Rows from block 2 of the encoder of a small image VQ-VAE, named by matrix and row number. Rows with one number belong to one neuron. Each number is 500 + 40 x the weight over its row's rms, rounded and kept within 0 to 999. All counts start at 0. Numbers have three digits each.
After each neuron's rows are labels from the 100 images, of 14976, where the neuron reaches its largest size: "strongest on" is what is common among them; "patch colour" is the nearest of a few named colours to the mean colour under the peak. Only what is clearly more common there than usual is listed. The data: microscope photos of single blood and bone marrow cells. In brackets: how many of the 100, against the usual share in percent.
# gate: MLP gate (encoder.blocks.2.mlp.gate.weight, 320x80), inputs 0-39
# fc1: MLP up (encoder.blocks.2.mlp.fc1.weight, 320x80), inputs 0-39
# fc2: MLP down (encoder.blocks.2.mlp.fc2.weight, 80x320, transposed), outputs 0-39

gate.242:452541463522524493485521435427516472547536493463515482513511526453520530544506436503524515488558544533510447408472522497
fc1.242:499550532584593568509543488465580505495536555497491444544534460481457522504525526485461486510485534453526456419502482453
fc2.242:526458513461516471492537495566508475506521471603502508541436522478570480352530569460502528519440469557456486516562477536
strongest on: cell type: promyelocyte (30 vs 6.4)
patch colour: grey (67 vs 21.9)

gate.78:469510494481499402527492524488520547520600464416569458488528514544449439474501464501505424492478444524483499505543532515
fc1.78:522483483512507595468535486479452446484424494579427563492474465446538550530471534476514581463526535466498501515440472515
fc2.78:515497470511521570448557472517485454433440571529454557503467461462556566521459487500484534481562548492516510448461523482
strongest on: cell type: lymphocyte (37 vs 15.3)
patch colour: purple (48 vs 18.6)

gate.193:528559548508453582533481451499561507416489495504503489495510420486464557501483503511442537522529452502560434455476543521
fc1.193:490515532581518545457551459506576536448467501516447494451543549577399510480514560522539554613546513533540501472497477523
fc2.193:477422504467522430495489567477439483597519510488543549482490592530556487516536474424501510471461459407483478576505466482
strongest on: smear: peripheral blood (46 vs 16.2); cell type: segmented neutrophil (40 vs 20)
patch colour: pink (57 vs 21.3)

gate.308:406475513519435565482454540489494526568512500527505567449570443510484388490525538464511546464541519510466520500503536514
fc1.308:591544525487535467510515433507516505471489508479537465604430487495518585540406437501515473515439474494559522540474454507
fc2.308:541460496542508525471515447523496537510507469472490434474446500470548551492488539470519511447472418500601498538496524405
strongest on: cell type: segmented neutrophil (46 vs 20)
patch colour: pink (72 vs 21.3)

gate.225:538485516490530543447455535479466512533463525490456511499473491498477497553524478507590457549522567487519516479456486484
fc1.225:488519535493501520534499500441570553459504506497547492467472492472507475455529557524416543492492398503524460535548484453
fc2.225:478512522503501496507508490414569529448523505502534497479539446454490468452504567543432509490454414485547479500526497463
strongest on: cell type: segmented neutrophil (46 vs 20)
patch colour: purple (73 vs 18.6)

gate.245:458464514591484500538499491504460433539500541457476493495529520562530499476509474505513547458494609419456450466436504556
fc1.245:529525464412494537474500529512507526446506461520490519480452494483448499503428501505489505514572442580529599584569486428
fc2.245:491436544557473548500478447486526421492476497486507493542512519549531489479492429548430508482486537489469455555500535509
strongest on: cell type: segmented neutrophil (65 vs 20); smear: peripheral blood (64 vs 16.2)
patch colour: pink (48 vs 21.3); purple (43 vs 18.6)

gate.115:512550497458498528563452505486501513453473477489414505502500490563528552492421494501461465465483472459568545507509529497
fc1.115:504490519547513578450542541497548498512513468484419473431517481547465453596456484550522535485462474465472532529540488457
fc2.115:490511454543496560553524430481445476452599559491510506483468498540468433490476479498459522503568394470442483535510529488
strongest on: cell type: segmented neutrophil (57 vs 20)
patch colour: blue (76 vs 10.9)

gate.97:488565420468437577518499505472470544496511481389452542576487472523528431510461550481494472483475478520495568578496547489
fc1.97:492521482505455440496485536507452489482550518494492526464576512524537518476530434547522554466453593484409489460509501484
fc2.97:471542506452460510457408533490454439469480556528534477521484515476464504473564537564461456490484477565504565537529533484
strongest on: cell type: segmented neutrophil (73 vs 20)
patch colour: purple (62 vs 18.6)

gate.102:497510502463546501540452485505396443493546452538510452479570511491556529535463566544528529515418486479513525483564446525
fc1.102:564511529457460493520485541540505386433501396577529485473524523518498549523463562482545506472502470553564509503514476508
fc2.102:570515592502508475540488526585552458495538390564515493493491497529537538444485509516481523520518457494509497477507465496
strongest on: cell type: lymphocyte (72 vs 15.3)
patch colour: grey (54 vs 21.9)

gate.224:492568509498521454541476519460506586517490529435397503534419482591490483487569474536491494511465477547493529575437521497
fc1.224:498444510487499543463542468518547452499482468579601500471535530426502505540406501420512494479529500458484441437567508454
fc2.224:445520481528495514462534501530538471449521446547591546492548490414496539523445495461455455505548502480534486399490538468
strongest on: cell type: lymphocyte (41 vs 15.3)
patch colour: purple (77 vs 18.6)

gate.16:535518501496449560493485580515489547408457473510480489446478405541506480425500493503457499487516426428499543576492564467
fc1.16:545466506553457448520515502556469536516490484501562548530633529543493451540499462480507536519473517449472510470473484498
fc2.16:530442474496475412535490591550480514515495526526542534515573468508504433451475488498572478419520527448439467509512534492
strongest on: cell type: promyelocyte (30 vs 6.4)
patch colour: grey (70 vs 21.9)

gate.278:462466479481510473533486564530556505512498471516477517504548564484419499558485483481516553485478485563489552551494543504
fc1.278:529493493539510536495528532491460485511511552501513452519477443518537512463522572514475491465522555448498415481479427527
fc2.278:495506512527548425543466468541506532570550519545535441444508510444543462510460492490540426524535482460478489434448516444
strongest on: smear: peripheral blood (100 vs 16.2)
patch colour: grey (83 vs 21.9)

gate.125:533498561545442529543446516506517555505438570464452519537455473537496471575467545483439473537525488489493492528417525492
fc1.125:415477518486529423492528449507447489491509393565487504481530540464470480383533471546543533457474556517530458435519475488
fc2.125:468463564529440429477528524485461558494436565512452472540497485457464419459468493512482467584542554471464468539456533546
strongest on: cell type: segmented neutrophil (77 vs 20)
patch colour: purple (49 vs 18.6); pink (47 vs 21.3)

gate.33:461497568531549407467538458436553507502480487524512473486505520483456507463543431524458565495527577489547498504505465513
fc1.33:541446537519403582558427523555457508481492464534473549514524477557555472522454545460511509533502424527487474499519507476
fc2.33:491439566513406482532509558609497467500577463517478477557488473485531461472458507481549511513508462501453517506522510478
strongest on: cell type: segmented neutrophil (62 vs 20)
patch colour: purple (75 vs 18.6)