Weights of a small image VQ-VAE.
Model: encoder arch swin, encoder widths [80, 160, 320], decoder norm batchnorm.
Training: soap at rate 0.0013, 10400 steps, batches of 64.
Data: 48542 training examples, 13.7 epochs.
Rows from block 6 of the encoder of a small image VQ-VAE, named by matrix and row number. Rows with one number belong to one neuron. Each number is 128 + 24 x the weight over its row's rms, rounded and kept within 0 to 255. All counts start at 0. Numbers have three digits each.
After each neuron's rows are labels from the 100 images, of 14976, where the neuron reaches its largest size: "responds to" is what is common among them. Only what is clearly more common there than usual is listed. The data: microscope photos of single blood and bone marrow cells. In brackets: how many of the 100.
# gate: MLP gate (encoder.blocks.6.mlp.gate.weight, 1280x320), inputs 214-319
# fc1: MLP up (encoder.blocks.6.mlp.fc1.weight, 1280x320), inputs 214-319
# fc2: MLP down (encoder.blocks.6.mlp.fc2.weight, 320x1280, transposed), outputs 214-319

gate.418:169124144136132137115132117128121166062161122124113117125151150131113175124114157140126116094119135139118092166122120134104114103168130117089115134089105127123118155116156107125146122154129149141123128148094099102154111117135171140131142125119117132151128155105175123090065127130118090120091107114121120151116153124139
fc1.418:136122130151133120175171140144134095127077117119151176133122091111125066102125117146096128124143150102109148118103143135103122106132096109155155176167115107135141064111137109134125156115089104129130085087153152114140141137119123126131108127162104111104158101164079127113168091137167126126172163121127144156124149103131
fc2.418:125130155134127171117112176075156181106124127122121143116137134122144140146140144129132097143093117123138097123123156128110123115130147139104139140131097122123130177127106134103144088123075109117108165143098127083109143105117099162082116131142152161111137114100139160112087117137157126102130095173114119117177161147166
responds to: cell type: artefact (31)

gate.479:123155106147118146111165110158141120130144112131171104113145130174155160148125136166100129113148146163170140156103143134089147095098208092110169143131162131140137141112072147115077074113123157137134158163148151147153104102111122153125181124132098110124144077157159109130085104113153144097144128170114125112160117106126
fc1.479:113126111137167155089129128170145173142123138125104101104131114074141131128104074142136139172094132114129151119153147122135148118147129117121136112109155125131125117109132139140114117128112142111105122108117157126193115119147122143131126158135067140112113105191142140099136129131158175157134114111063145108080121118127
fc2.479:158141129166134151153175097128082134158078130155138121124088108119103107124147161088120127119163106157161080169117139170151128160128102128167135133129183140156102092153085116094155110135187125134163137153130133119141102093160136119117142093119152134130117128125119112133152157085122133126143163116147133131127142078172
responds to: cell type: blast (25)

gate.496:150136164166144115129109134150145112107105180149115127091105178131091087132092141111124119128130125128164114116136098112120132130158143148152146129110160120126132108148170145112138058136114143115102119179142097130172152182126148120139106107112068150159092168132147115119139156140145099101127131156145160109097137125101
fc1.496:109140137141124146145144143143072134116117118088106113139111146131041113142119144153139100109109121144121135141141115196151123119115098085121129113154105155144149127130128128121150134118097142121138150123114123157117171152111144124154099127157145146122184133109128117167161108166127130148062126135150096201131112120093
fc2.496:154139099121114098085109169147172138135146102157145089096108142106189154093167100111166134151150158171110162120137147108142089126093131184125134153137168121112093105126162114121151158115171086099169106122138109091145086116121109088159109126143121098125094101107107137133154138081130134123167128137138148126113134163143
responds to: cell type: erythroblast (52)

gate.405:150148122131102127138131131095132127121101165105147135142126095097119101128141090102099128090105147136127115141139089109121108118124118143105149160143126125168168104144125128165123114177139142112113127148114160127142180114112133123146121101101088150142151126161119134138096172135169118129136123134143079132148131115129
fc1.405:148186147131107099106146111163087103134082170131152092132165157121121135134089130120130131143143117137123119173128167137109165109137135115116146093115123117151159130138062123116122117117176167171161107151141092072149143166100120151147109125141125146139115104147119125097119147090160108120107107097085145160171168124138
fc2.405:161153121128122104152132101132133125096137128182144091170128102150157108157108149143090132088143160072128107167141152150096103135132127176126130177131091134167118147140133104117107153125139127117117100107123133142135142153071110130104105144100114093137103130129097130121136132119164118118142108147191138082168135113133
responds to: smear: peripheral blood (63)

gate.58:165118135130112109106156147129136125133117137121154063113110136148088133123120171143148102113099128148119097129175129110101121158128086104111137150149169132108070153112092136109137128143110115136156130085120054120117157139187139221120094116119155108130144159102140129108135156118120093139156162195116117143148120115116
fc1.58:115174102116121121132105101139166138114111136118130165124156121084164084137093112093098160138147111095110174148083145156141107125160164137151135157085125154151161092135141117117106120128138123136120078160096134119131148136095110084130133152147100159134130159165154128145127132135135151113122102102143134141115113160111
fc2.58:136118157151112082145114131118115109125082123113142068139119105126112098115120136077172080153146112110123107135140152139129127149108128120093079128144142141131103153107126119085105111138132153125138132103106110113138151133144142199151116169093142116083135141096140146117133147112118136090153114142161107114186129125146
responds to: cell type: artefact (37)

gate.319:121130143173127124131135101144128155103136153130144132137147128147161165149130134135125113116122130128137112122117115174121109112107178141145125162116133086117083164101105115137145141181100158136081117149163106138125119116138149123110098145118101139121133105094145134128102157128134102124143137086122134074112113127143
fc1.319:115085105132098083178135114178132154125158132147096115121105144113139149165116167109120142142124128155115136116153155177110120142109149139151096109159121174138140106134150099157088128148116130138097119103133093143133109134119094116152125138192117170158133136134138105120135126143130123125171171113131116131108051141098
fc2.319:106109130113133101103124084121101168131139147133156161129126128150146146165126178139183126102110136104134119138105090113107154097123148113149157151115110134124117152154124112101139097098094147153135126158143139110132160127071121093080109163112124111154152150099127116143145168114091088160092138129127139127153160116123
responds to: cell type: erythroblast (75)

gate.252:154146133130136107162111113194126143168128087123093144100109119099135100140093177173104160096107146126136129126122101148183125129141075125134154118141115126133131144067125089092150127146133126132152114133144107129116108122121136082158168123123156146138147133132147118100163116105125170108099151149139149129146150139103
fc1.252:113151133119133122142143122117115130147111128149124130131161110082152150147115107116105111114148144107128098136101143164136123132109118176090159097128147107152146092122120098161161154173113113138149112101113141122117146116138136115120105053138094113125121143113156104143132149106140167135104155059131105135130107089099
fc2.252:142139115134118104147112138123150124115105113133136094144089127109124145126143178123089157167195144134143143114141101139136129136119100168130152118130182122106156144116155151131139152121145141189137148150129117089137116144113135120084123148083178141103087103125130114105130135123147144175135137137161131123119129164115
responds to: cell type: segmented neutrophil (48)

gate.367:163144110113126100143091113102127075152166127136114134122124130116129112144134127147091180186106134173167176090097102115107115116125076075131114131175074130109127115125122113107137165124136140176154169094126145118134130122110127125148122135074166137135130126133128111142142117126120125130146134121116097089167106125131
fc1.367:098139127129146141177102107112153122143118164128104148112101107117153130160143113136138089170118132106129150113149117191114163137136128073156110165108128076110128128135092122139105138126158119142135161138090126105136092141100128107159096139135110124137118169145127113146147082144141196126147105103111122126124098140121
fc2.367:155125119170148109133088166079154145126147130118159119130121151124160153118117115147117155135107112081136168076091108145118091097146059104096133167121079120122148136124177147105155140112120095120166158071124084160124156148124143148140138132150066140128094125166095134124156093127154136124116155142132138148160107137080
responds to: cell type: segmented neutrophil (42)

gate.406:161127127101132086116126128115157146132134150125128116121118134131108134140104129137154152094091127126109139137147109109119173133118165112110112126158101120126140054139141145143134120167137111139108161144132116146176107133134156138102129127125124114147135134105095126097124127107149133167115125141161142136083156117101
fc1.406:125139119130122103151136121102111147122097182091092098134111141136109099179130122104074076157101127197128100108117099090150133150158179147124161119131140105104136131145130163088106095115115148116119156156136137105144124126093112130125136158086121138122166138103165126074111063154154114164110146114127137137150159147162
fc2.406:102099124115145171074157111125155097107140088166136108086157155121089125097111132129076140142127137090167151120119179181129124085120104134168153126140078126192101158138120133146150074113133137121110148108092105124108130084130167095131108113136116115146114112135094135111181178139125117106163084150137094131134110126117
responds to: cell type: lymphocyte (34)

gate.570:158140141123109076158121087157120140145122120124127123170166147159092140116177096153145115120160143098102154150154116133120116117117165094147107130132130122160134077092137129117134125129105137096108147114106104096118145121040171136128097151127130119155131132168181119155129112112104118116088128140169116117148089100120
fc1.570:120107157065121140142120139108124073121135085128136113187166161157109117065167062118107134156142141076145145129133155140152148146142105089130132130092160150125164127115160128077124146122109108130115150118098120143111120126102125146112100162132137119126147141109139152095133150146123125087101126125129170086111119114066
fc2.570:101129122138119130137119130146154086125144163145142092093100138128136126125122150141113097143138100150121126119132125129128184135118103158082111122126127109104163146116105132140119126082117089175153087200144143132124118151135090179154158112124104178137115170101169165123141148155153126170120098103085131096113150120149
responds to: cell type: lymphocyte (47)

gate.582:128092154137133148168107124113153138161108111119105127134096118126136143124125092118111110143150170132140131176151137139162126103099120119164097113143122137140165093136103136109122160162141115141148129147146108108157107130118123106134143146125124120104108134085097100131150121171154152155110151125088166107132140114136
fc1.582:135173101101118125113139069157120116122117123124093141149129119101091130135151126131134109132142143135111121131091149165133170118139134125105115107121097123118161138118139147143160087183132125118116125112119167127117184121197110134129117116142140134128090102197111123114105156105176094123161092110109129134128133105100
fc2.582:168118138142134078139120157126146139110113124130111125136132131134120169137140091099143137111107136143119126112140115171124118136131086093122137126131135128069118104151173143140131134133104114117121122146156130149170136123146147108131107117094135103153079108135144123096139151123116110128135067113106118066133114143114
responds to: cell type: segmented neutrophil (76); smear: peripheral blood (70)

gate.411:141148168132125148166156134106139179137064139148136179117118149144121122088129118145137129140117189103123134128141142118155126139140098152123099122107129127135101110109114121117094126124112140117137134123076104099159109157139129156105118109108178110104147133107121126174129111133136148133121095168113136104144135134137
fc1.411:126150174132162127131129125129162153163098127133169087144119147144141105149102154103111132147139090128117154092162131137099144121124083103126111111117143140097145167109180115115147070066166104139158123135118114164166143126146122148112111141123122162090126125106156144123130121132133121114077120125147112107130139110179
fc2.411:154107147107144119110093162097169138145158108173133119129155127159085156115112144102177108170142120105152123095106106082138126134068177065153131100125117098132160134098135110167155137140113120174149117162098162112103138131134149154112118151103170139157103170162125116097094090141131116153172125097094124089090138135093
responds to: cell type: segmented neutrophil (42)

gate.667:162068165118167125046134114114115145113107094165105096153115148135097126134148138138114093141156127129140174105099136133121115128122118121116149129102135126093123147139167146136128088103114136083141142136157113149153107137135103099154159149182151062129143184165195124138101126124123141127131112144075122062110148139119
fc1.667:116128126125112130168133167120155133157150099093111161117157156136121130089143176081136165158132141133120128130136175140120160138115136168118144102111124130187152122140120092175193121117134133144141184093106124142074138123106123080121160112116131141124144121166072098121151116149113136142109127120156166154151141112139
fc2.667:119152139097133141160175140128162075120112089095099115155149116129147131109136126123165112152133109112110120149155159145122128068148142170136114132136105114175104147125182089166118115149069150125101180125155124164098114117108114094110145140133134144122135142136144143107124122158154120126121133148134115114166132159145
responds to: cell type: blast (30)

gate.438:135093124107153152142138117146128130097147110162118146147125143129122147112090146171151106165167141124091186117095107176119144100142152112151075100116128147153112110140131126132143087117122103150099120135133146137110136137145147127168131201123124135109145120163109112123170147085078174154122159153153113154124111112122
fc1.438:148044117174099139114142123149143147099064110143129146138097137173112114116122148111128134128119118124088109109121111143165146059097173096142149126123115135116122147143173132193130134122171096096082122114161175135096152140111136144172145162127127135071109096140113139134122140085124135106116166145111144159072153109150
fc2.438:126123140107139092152163116136139091162146150146122125115140128128159173095084137170098097132154090120140155131124130126121079162154109170143076168114116171170166093119150107148115116143125145127119110133130087147127144145128105115103138111128106145097095128143141127151117109106152130122132116124134117088136150114114
responds to: cell type: promyelocyte (25)

gate.336:143159117122142141150128146100133156132087112129152112137103094152111141128131138191134126166139143104113146128136120101134117130150101109167099134139099102151104092088076117150088067118077110140098129117095108134107161097108145104130147104152114138136132136148162134166144118145105136129129119155169091114131113126138
fc1.336:120078129061158142126129175133087130094122129109138104124177159138075126133165166101109127123117142169126121164115176143114151144082169089091088073123136148156086150116158111110134108121166074129158149108131116123094115114155132136110141113143144126124112148117119096164126114131115131125140067133085142082128153120117
fc2.336:072147122189173076155107078148141064157160144144098098142136125153141137172169151160098133108089104131138094088137133162102139107118158159138093075121120146162131156137163108081150130072150131153142123108131122132107157137123136112077088156128139137123141158167135110136130186141175128145132131106137098140157161120142
responds to: cell type: lymphocyte (37)

gate.755:174126165115122149137101085089110089107129142098163122128089124086174149144127114085170155138127083158134110129120140084125143078134112123123123132157152139101101142160096107098142144093100151145142126135116141138138127150125150089153154136102174125162155111069164156148115095127117134126169125091087118111132117149118
fc1.755:098157102106092135152120113110150126153166113076083140111083086119092100110108122137156114127130130115120148139142058159125123132102122138145114109131116134162174116100115093109124139140156122129141101162186138087147113121168130107140159099139158131054142111083109111149159068124145117141130131128154092124154130124129
fc2.755:173139107101133150126177157152133095145146112144146122123131172126169170116106123131115171146116162177113143126108145088152140128144132151102154093097167129159122115134107150119140105141119139155115099080127119107120143134140115133153134122126144131146133093156147110107123204172117178101099094134124135158108103089115
responds to: cell type: promyelocyte (34)

gate.439:084147140163130127128163123129137168113144155147148127130109117150109129131150127158161133125126130100155150138148176136163128108143109149162107118140096071138087125150122121089137119074145150130144083173095120120140114127125123136087136150153138171177110113090082185196144127137099159090079155149130133166173131098117
fc1.439:136124131137144132157122119110143099124118090116138110160154144128130109077140088114132145189122152081107134140132108126121102142146095093112101163091111099108124117133092121158098154083155129129152155146147153146129091121091157114166129114122104103127175125110140115098122134094100123130125125111143164114130129194133
fc2.439:065135111129133139132155123102149111134109089131124111170132201137107137127118139178097122114155141137115132163122141134145065150124139172141120124103120133144178110141110143107147133128150120125117150128136154148152118118116169107110159097133173096112125113114143088171110133104128139149149149121148103126133085122138
responds to: cell type: erythroblast (43)

gate.615:071112110136167086124123127101117172128090136184133105138114086068133141149142143111174135095109132124152137149117125138106154175113150130110114106098143108100129138130127138136133117101118154116140103158128085096151098121153115165132126121084120153139134145160151128128144155118162154111150110098135136117143153143182
fc1.615:136078136142182126132130139130127117120159113112124147152121089122136152117122168096100100101124127181133125136117168145133146117112128114148135124151125117115080094133145099144138118133144137164129099138084089182115135096095110151125144073101132105115071130106126135112122164124175141122128146133144093148140148127136
fc2.615:101137133094140121095114090127109124107116147131113081130114177172134162138117123156124115139122159104082140131127156095121137140096092138106127124113157118125148123108153130082126154084129120116136162151175172090162094152160114111134089159132117178148156124159173121140142157121125135166150114128129157054084126136128
responds to: cell type: segmented neutrophil (59); smear: peripheral blood (52)

gate.739:105085096158153124166155143127129152121141119079143135132083130147099117129131149151142130111126134115118139149135141143150157147122134125181137145107125108117147121112112126159142121168101126127101135148123178093098079112103121138119105127160104131115122131079083153078182102124127134125133115091114100119108134112136
fc1.739:173130092129162167090105183097141126136130115125155168142101131142135093101146096085102119154134152141169140115100137146127083129131117099165119107103155136146116142112165137105104138097159146116095111150118108144122144170101143142147158131119095182147144101138150148150173120142127096132140152159165114064109121116129
fc2.739:114164152095111136152162154123130103124098140100114099132111122134134090133115120161107136115148131082119124140138130154096120121129133166147125166126130107094141107138155150129094107124153123154142118114116129107141123125132148096134112129145158113116129122113065126130058116149145120152173152126140164144123107093110
responds to: smear: peripheral blood (68)

gate.335:102107091145087119134098108117112124116160145057130159133084129130121142144135130106112113135111119140093138109090127168106116099151108108131152090152083137079144083165106141163143129147131134138141099187147139118155129141134129105136142126114181159137126155107126131139090209114163135127145139163138081117111102182090
fc1.335:132120107161114155162151175125139111130144128101167126128149135137138112117126138160129116163130159122093140100132092126111082078119129170153143114114127088121135092136181136158127127126101133141132143147134152145087122133089122127190136134133096109104131123098146101185122180168126155150125125163091105160153131111116
fc2.335:165125116110168135102149151128130113148106121134110152156172126151173169168164155097150134103124130148108093138185148110149148103139110105128136123140111131151129102111176104181125087140133176128138090143124113120123151132148156126167144117101137117111159117140151124199134111122140127129106112133108099095102147107113
responds to: cell type: segmented neutrophil (50); smear: peripheral blood (40)

gate.756:137165135159101096114128146136144096119092150126124138080130103130122153132117115107153102117122136166168157122093088137126175175116110104157143121149152119115121129099173117144148132114121135122094102115134161122156180186141101115145104127112121099097115127133141122157099143169109112132148104127145107087103113136140
fc1.756:130158139145099197174133130154104111134113113112086133125116134083134143145100108114137143124152149135155121136086108106102124143147113083168111124083149123144103137150128088139143128104140161102128081134118105147091159137106107141160169128122159111124126129143156160142128147158084142168076121113159108103147168166120
fc2.756:126126145126110129124133063128078091107116156171121171123161161120111067107119176166129125116135126082120148148113116143150123112137108110165156128084128129169128123159131143104116102086146190153132109142131146127129127114123118079132154142124150101155097089166105125136153139156153112168134149118133150176132116098142
responds to: cell type: erythroblast (32)

gate.106:114125130137099173102128112164122132099159143153100162129125131150148116144108155143128154097121153164142108125155134084118122144086074108141151106142122132106132113145075129124138131091119158135144108136114120136121083151148083138099157119145102095131099148101121135175175126108109129119118175113130122108137150154103
fc1.106:168154129117132123128128189141143133143140182153112095101115107102161128131142139080117142128106102138149118130132115097113115163097151128151151113127130160100126139122201159115118140136123141148127130092132068147115088105170147183136131124129103121131122117107127134145137116137134149085155118084091102139138121142106
fc2.106:145121090096134102087143110111141100095134113134142162100124126137135121140082121198167122145130142134140134112153116171123099102170150123170121142129103115177098128100099107108167149135156148080119117178114144153120104139104127070112162163127135123107146117168135122087126104114121136153113135146133150102133179141127
responds to: cell type: promyelocyte (42)

gate.441:134109108126127083124115123096113147118110108142166112138111141117111101143067141171183125098115133152136133138113114112100128084092147151135136111131157131124118075144163128177114114148177134156135119141114100107165155094109124123153116136070148079091141100104145122141115136111138130136090130150108122086134152124116
fc1.441:118155137130149114118147131140152125139125137137100130141153121148112148150116171153135126122111107117070150096107165111094134094148108127129123108151163136087153079131083096160142131124167116158170150139129133132127130133168146155116104147104135158137129123111132118079119124099077139117111179167141116135130139106109
fc2.441:135134122103152085130113081160116114113100088127137101151151158137134137092122131124120124151130124147057139132147089124167150150140169163081128142122162124101166096146128132135128144141163115168161146110117102130121192138153096120116146131100147112105123140131155097109084134100116148118136132140125116105139142129124
responds to: cell type: promyelocyte (35)

gate.639:110138141113131114156064112121130108132159125135139157141147139167141130138138159096138120111091120095156122108083095108100103137108152090115111153131119145146132134138151137134127176174162135162124122131142102118105122157140108132152096139131127137116101115115117130120099190157130133073151130145139096074092148135146
fc1.639:155117129113143130125133120158093143118156131121134113136099112138150113143168148139131080132130133179110124106202121126160160104107120153163178116090146146093135141061173117154130105102098205106122163130111107106122111122117160134126170114147106101173162094141139099127126102107082105156136199122159135132124103122143
fc2.639:165150097152112104122126107156132124130103127134118122093131108129132092120130121118152131123137124091070133102169159140154133083141172138104126133109140154131078120142108112105173128119136144130091158056124124165120131136087150126125096147090142121148134141160142149135102185109168138086137125163097093093144145117123
responds to: smear: peripheral blood (99)

gate.171:102122116111150146104131134139139088146127122098136117137173118117143109129157151132116137131113138154118117181108184119139138113099148137099133097121215133129127145135106120137120086129134100100132084129127102132151127149117125177104111100089083096142133107173135153136093125141152141112133107104107083101122154123132
fc1.171:165103121136152164091144116118160120170137129146123143153101147147164140099142159128092106113139179164104106146085140101103132156102139149082132147125144100122108160144137120141145103154122108125125129132099111196125157108108108196059131085118133111126137143161135140101182104157147114112094095130163097106123152125102
fc2.171:137133138092118097150102106137099131086154169138121102135146156120082130117141115151137136162089117119116165103158163107167149106120100100173144144102132132159174117128139119129123158111133143121104124134151143097133101151150143069152115160142164167145147088140146131160100131103117122166165170178076162140077132113137
responds to: smear: peripheral blood (64)

gate.487:147129134161097097145133112114193150108118124120132111149099106115118165134123120124117099125109092168154125138129121160066173130121118099095114127157111135161107127103129135125163132184099102098124133126121146118108156157099139096153101141110081150125116171133124117105076185175146126150108071116138088154147141155079
fc1.487:127157115153158127127095152122108156100141145141133126120107105132133114142141184136127113109171128144130143135169120152067103115147106155102101114113128158109111192136190156143153141154115084113163120157172147120146130125101077108154098086117110141125073161144140101085120134134135108136167120138134129124160082130107
fc2.487:114129180132146129125147134126101076116119132111140149151141169144157142123153168120094129119103128147090127133100093111116129132132118079119120159101129107141163088111123145129113117151142093130121120117111131153138133145152153121146158087146134098064104125102089113148155099161113150142115153103132115133106080096166
responds to: cell type: erythroblast (42)

gate.714:133102114109149115143096143142108115169143148106153114114154136135137129126108100115126153182126111117146135129116129096119151140119076119092125125144126112142137198114135134114137127151120158146110104099173149099112145144111126121136135126151131127162127102130108133113151149156152180116100135146083130145138120117082
fc1.714:111096105148154146142136134119153100098128136091133097117123167105107084143134153152118148149114136135163110103117167127104144086098109115115093086123103112144124161111090091085130146103126138145109152151118109160104122145142135134124164112157128146117151129147144103125147134165093119137101136099117132084092134157147
fc2.714:101161156122126100138135108157125159130081096141119126137170123123116117115129107119142102163160145100099153175107078111154100111169141129134136116132150161128127119106105149114117109125101140115183155102086131110139113123135128093138138129120144119106064090127096125115120143091138134089154099102138140093142137116109
responds to: smear: peripheral blood (92)

gate.701:152088108150101145159164104175122109105097122136136142107106144136129100115094109123056128161126126158117113149139142158128138109102130137134107057109109090129145131138087065101089110153115111146120153122137135093128104095130119116149119144105139122141112117167146150090133160124113144166141116103135109099128147122104
fc1.701:116128124117156102117095119135161140214100144136149118125114151133114121135133124144138102125143124071117130109082073063121131177123163144139149121137161107093157122129119079174140114127112138124137108146118168100096116173128135094123122120105110134120129155095161118092110157182142151124157124097142181143152144180124
fc2.701:092145158132130099150127118125153107137160139101128128144131144156168087101080108113180092134129173088164180109097143100130156081132098114137125141107131109119138124141125124144111087143093126137132178170110129135115140129138139127112179087100107134101121174118147112135161123121160165106133108099111119129120106126149
responds to: smear: peripheral blood (44)

gate.238:161144120153153110062148138118105177146072093135128139130138126141138114131119133138110093133112105102143103135144107121149113131147132131106137110104130138121130107138116113147096131098132116146103124126155145113082110113123095119173145112131091141150135144130139114114114159157146080148158080134131117073102143137139
fc1.238:146125114149110167147172130133107149130135131124120152118167143149124117088097098161109113131126101110129130134137114077065137115158103138123127145118111132108132075162203104122139106144143126163141186165146172103124134087118108142179103122084116111113176130118138129099144142109112101145149114156163140136172146137146
fc2.238:081157137144140115129085162154145136119133125132152117142119121114134114116103143128133076157129144123195158169093120125127117135108143109135147112130140115163096150115147136113116145125181129116168120097106119127135103146131134099126147056171126163107121112137075117112151103092175139147143141131158062128154092167133
responds to: cell type: lymphocyte (41)

gate.546:132155147099111134107130111113100107136092134160096083128151131122098129118151123117108123125179158100147161150151164106151137100161150155093116108094104139088115139097138094140139120108106113133084152138128096152157155125111088153190132089140097096134118144183136122137140157112118132161130128158123133133171134163152
fc1.546:137131156106111135130133143128075090138121150124098126121101129121099136149151141152144137104151134149129121175125109163108108138154115160131109137101087108055170083107148113130148106108114102143091121131138110128110164124161125121128133106117111119152134134125134136152133136126123135131162121121100126088129136192120
fc2.546:119115116094146137130098134074170124079147120108134109136120128120126120137107114159162103075116096118136119107121104105101140171086118157154113130117120127160125132113118133128139149075119116105190132175168149104118134140129162129127129175108134168121159169084125139090135152127153126114133107117137124104082148161144
responds to: cell type: erythroblast (33)

gate.315:162189184089143098148082116113149168096159158096128112119137105118111120117107167093150155146171103182136127138123139134092119142096147120078105150142117137126128089155181115135173097196158108145154123123160144110130141165160052136152121122143124110120105141171105125128132123125129086123134107147099141129161133136114
fc1.315:150069116042096145116124145129093131143156153174108115094106112130083088154154106152088116128107162126141187127171133145160137120106119150144151149118147087100139102084122151139097162086122133108117119146133138140154104120111161091126116126098130115112159090099093144158110139096156140148120153137152158110095118119147
fc2.315:142128120138124105130102096123190118138101132139087172121148113134138113097122121115207132134143125090162094117141144120133120104156109141119113137180126132154121150150140134131124125136101153124110137138111135139129164123101118150120158128139123140154148153154164127125151107117119090094143083134078107108191165160074
responds to: cell type: lymphocyte (34)

gate.121:147139156145186094143144089156158110095124118158118125134196144089170162117161116125117122138198121134115120159122140142128101141170103147102144154085127169129100117139073131181100155101156124081134100151169127161085129120124126092113143104129141164137149147125114102102132149126147120107146089125144110106097136113095
fc1.121:141099116172125086095140080131150136071097160113164137131136149118127125103172101157103114154150116113128154107118150118123107166129110076124106121144124123111091116190175121138151141116133128096116141144132150114080171119081122097151104138119121159105119112115137115110166111105139154104159086131181121144142152072133
fc2.121:139173122145136115124124121163160138129152165119093120113115137138193060099111137134129096157153135108146132137092126141156136115136159130098089139121089161125179130122194139112138146125110147137118134110133119143114128157124108051122135109126103075134094135110133103132141133123182138113123153137165118120111128116118
responds to: cell type: blast (25)

gate.586:146133158123142106127118132154070168130147133135127146158107136130145153105122103160146101131140183131157101124152107103141156133130120066148149143160104116179144120111091093106150107169145163111111134146086159101151131131125107137183140100108154148109148142130167113157112112089098141130111128115101142095152126117108
fc1.586:150118091102128175142094116120131111139140114136138098116108095122129115118114133145100109112141120106140120098131146112187161113125155115207140147097127082114159155145127141078137139136068154147118141145151161151170109134132114081144109141098106107106110125187134160115117132142138149150100108163073119074117185099110
fc2.586:125124156090114101151113164125164190144101135107132151138132090131143179108093116124144112132150169118116164108141144129142131122167121118109167135124153122080154124114066133135089122102111134121128150152119144125105122158144119176165145096107125128163120120126142162130144126141125146123125109087153110140131121121118
responds to: cell type: segmented neutrophil (50)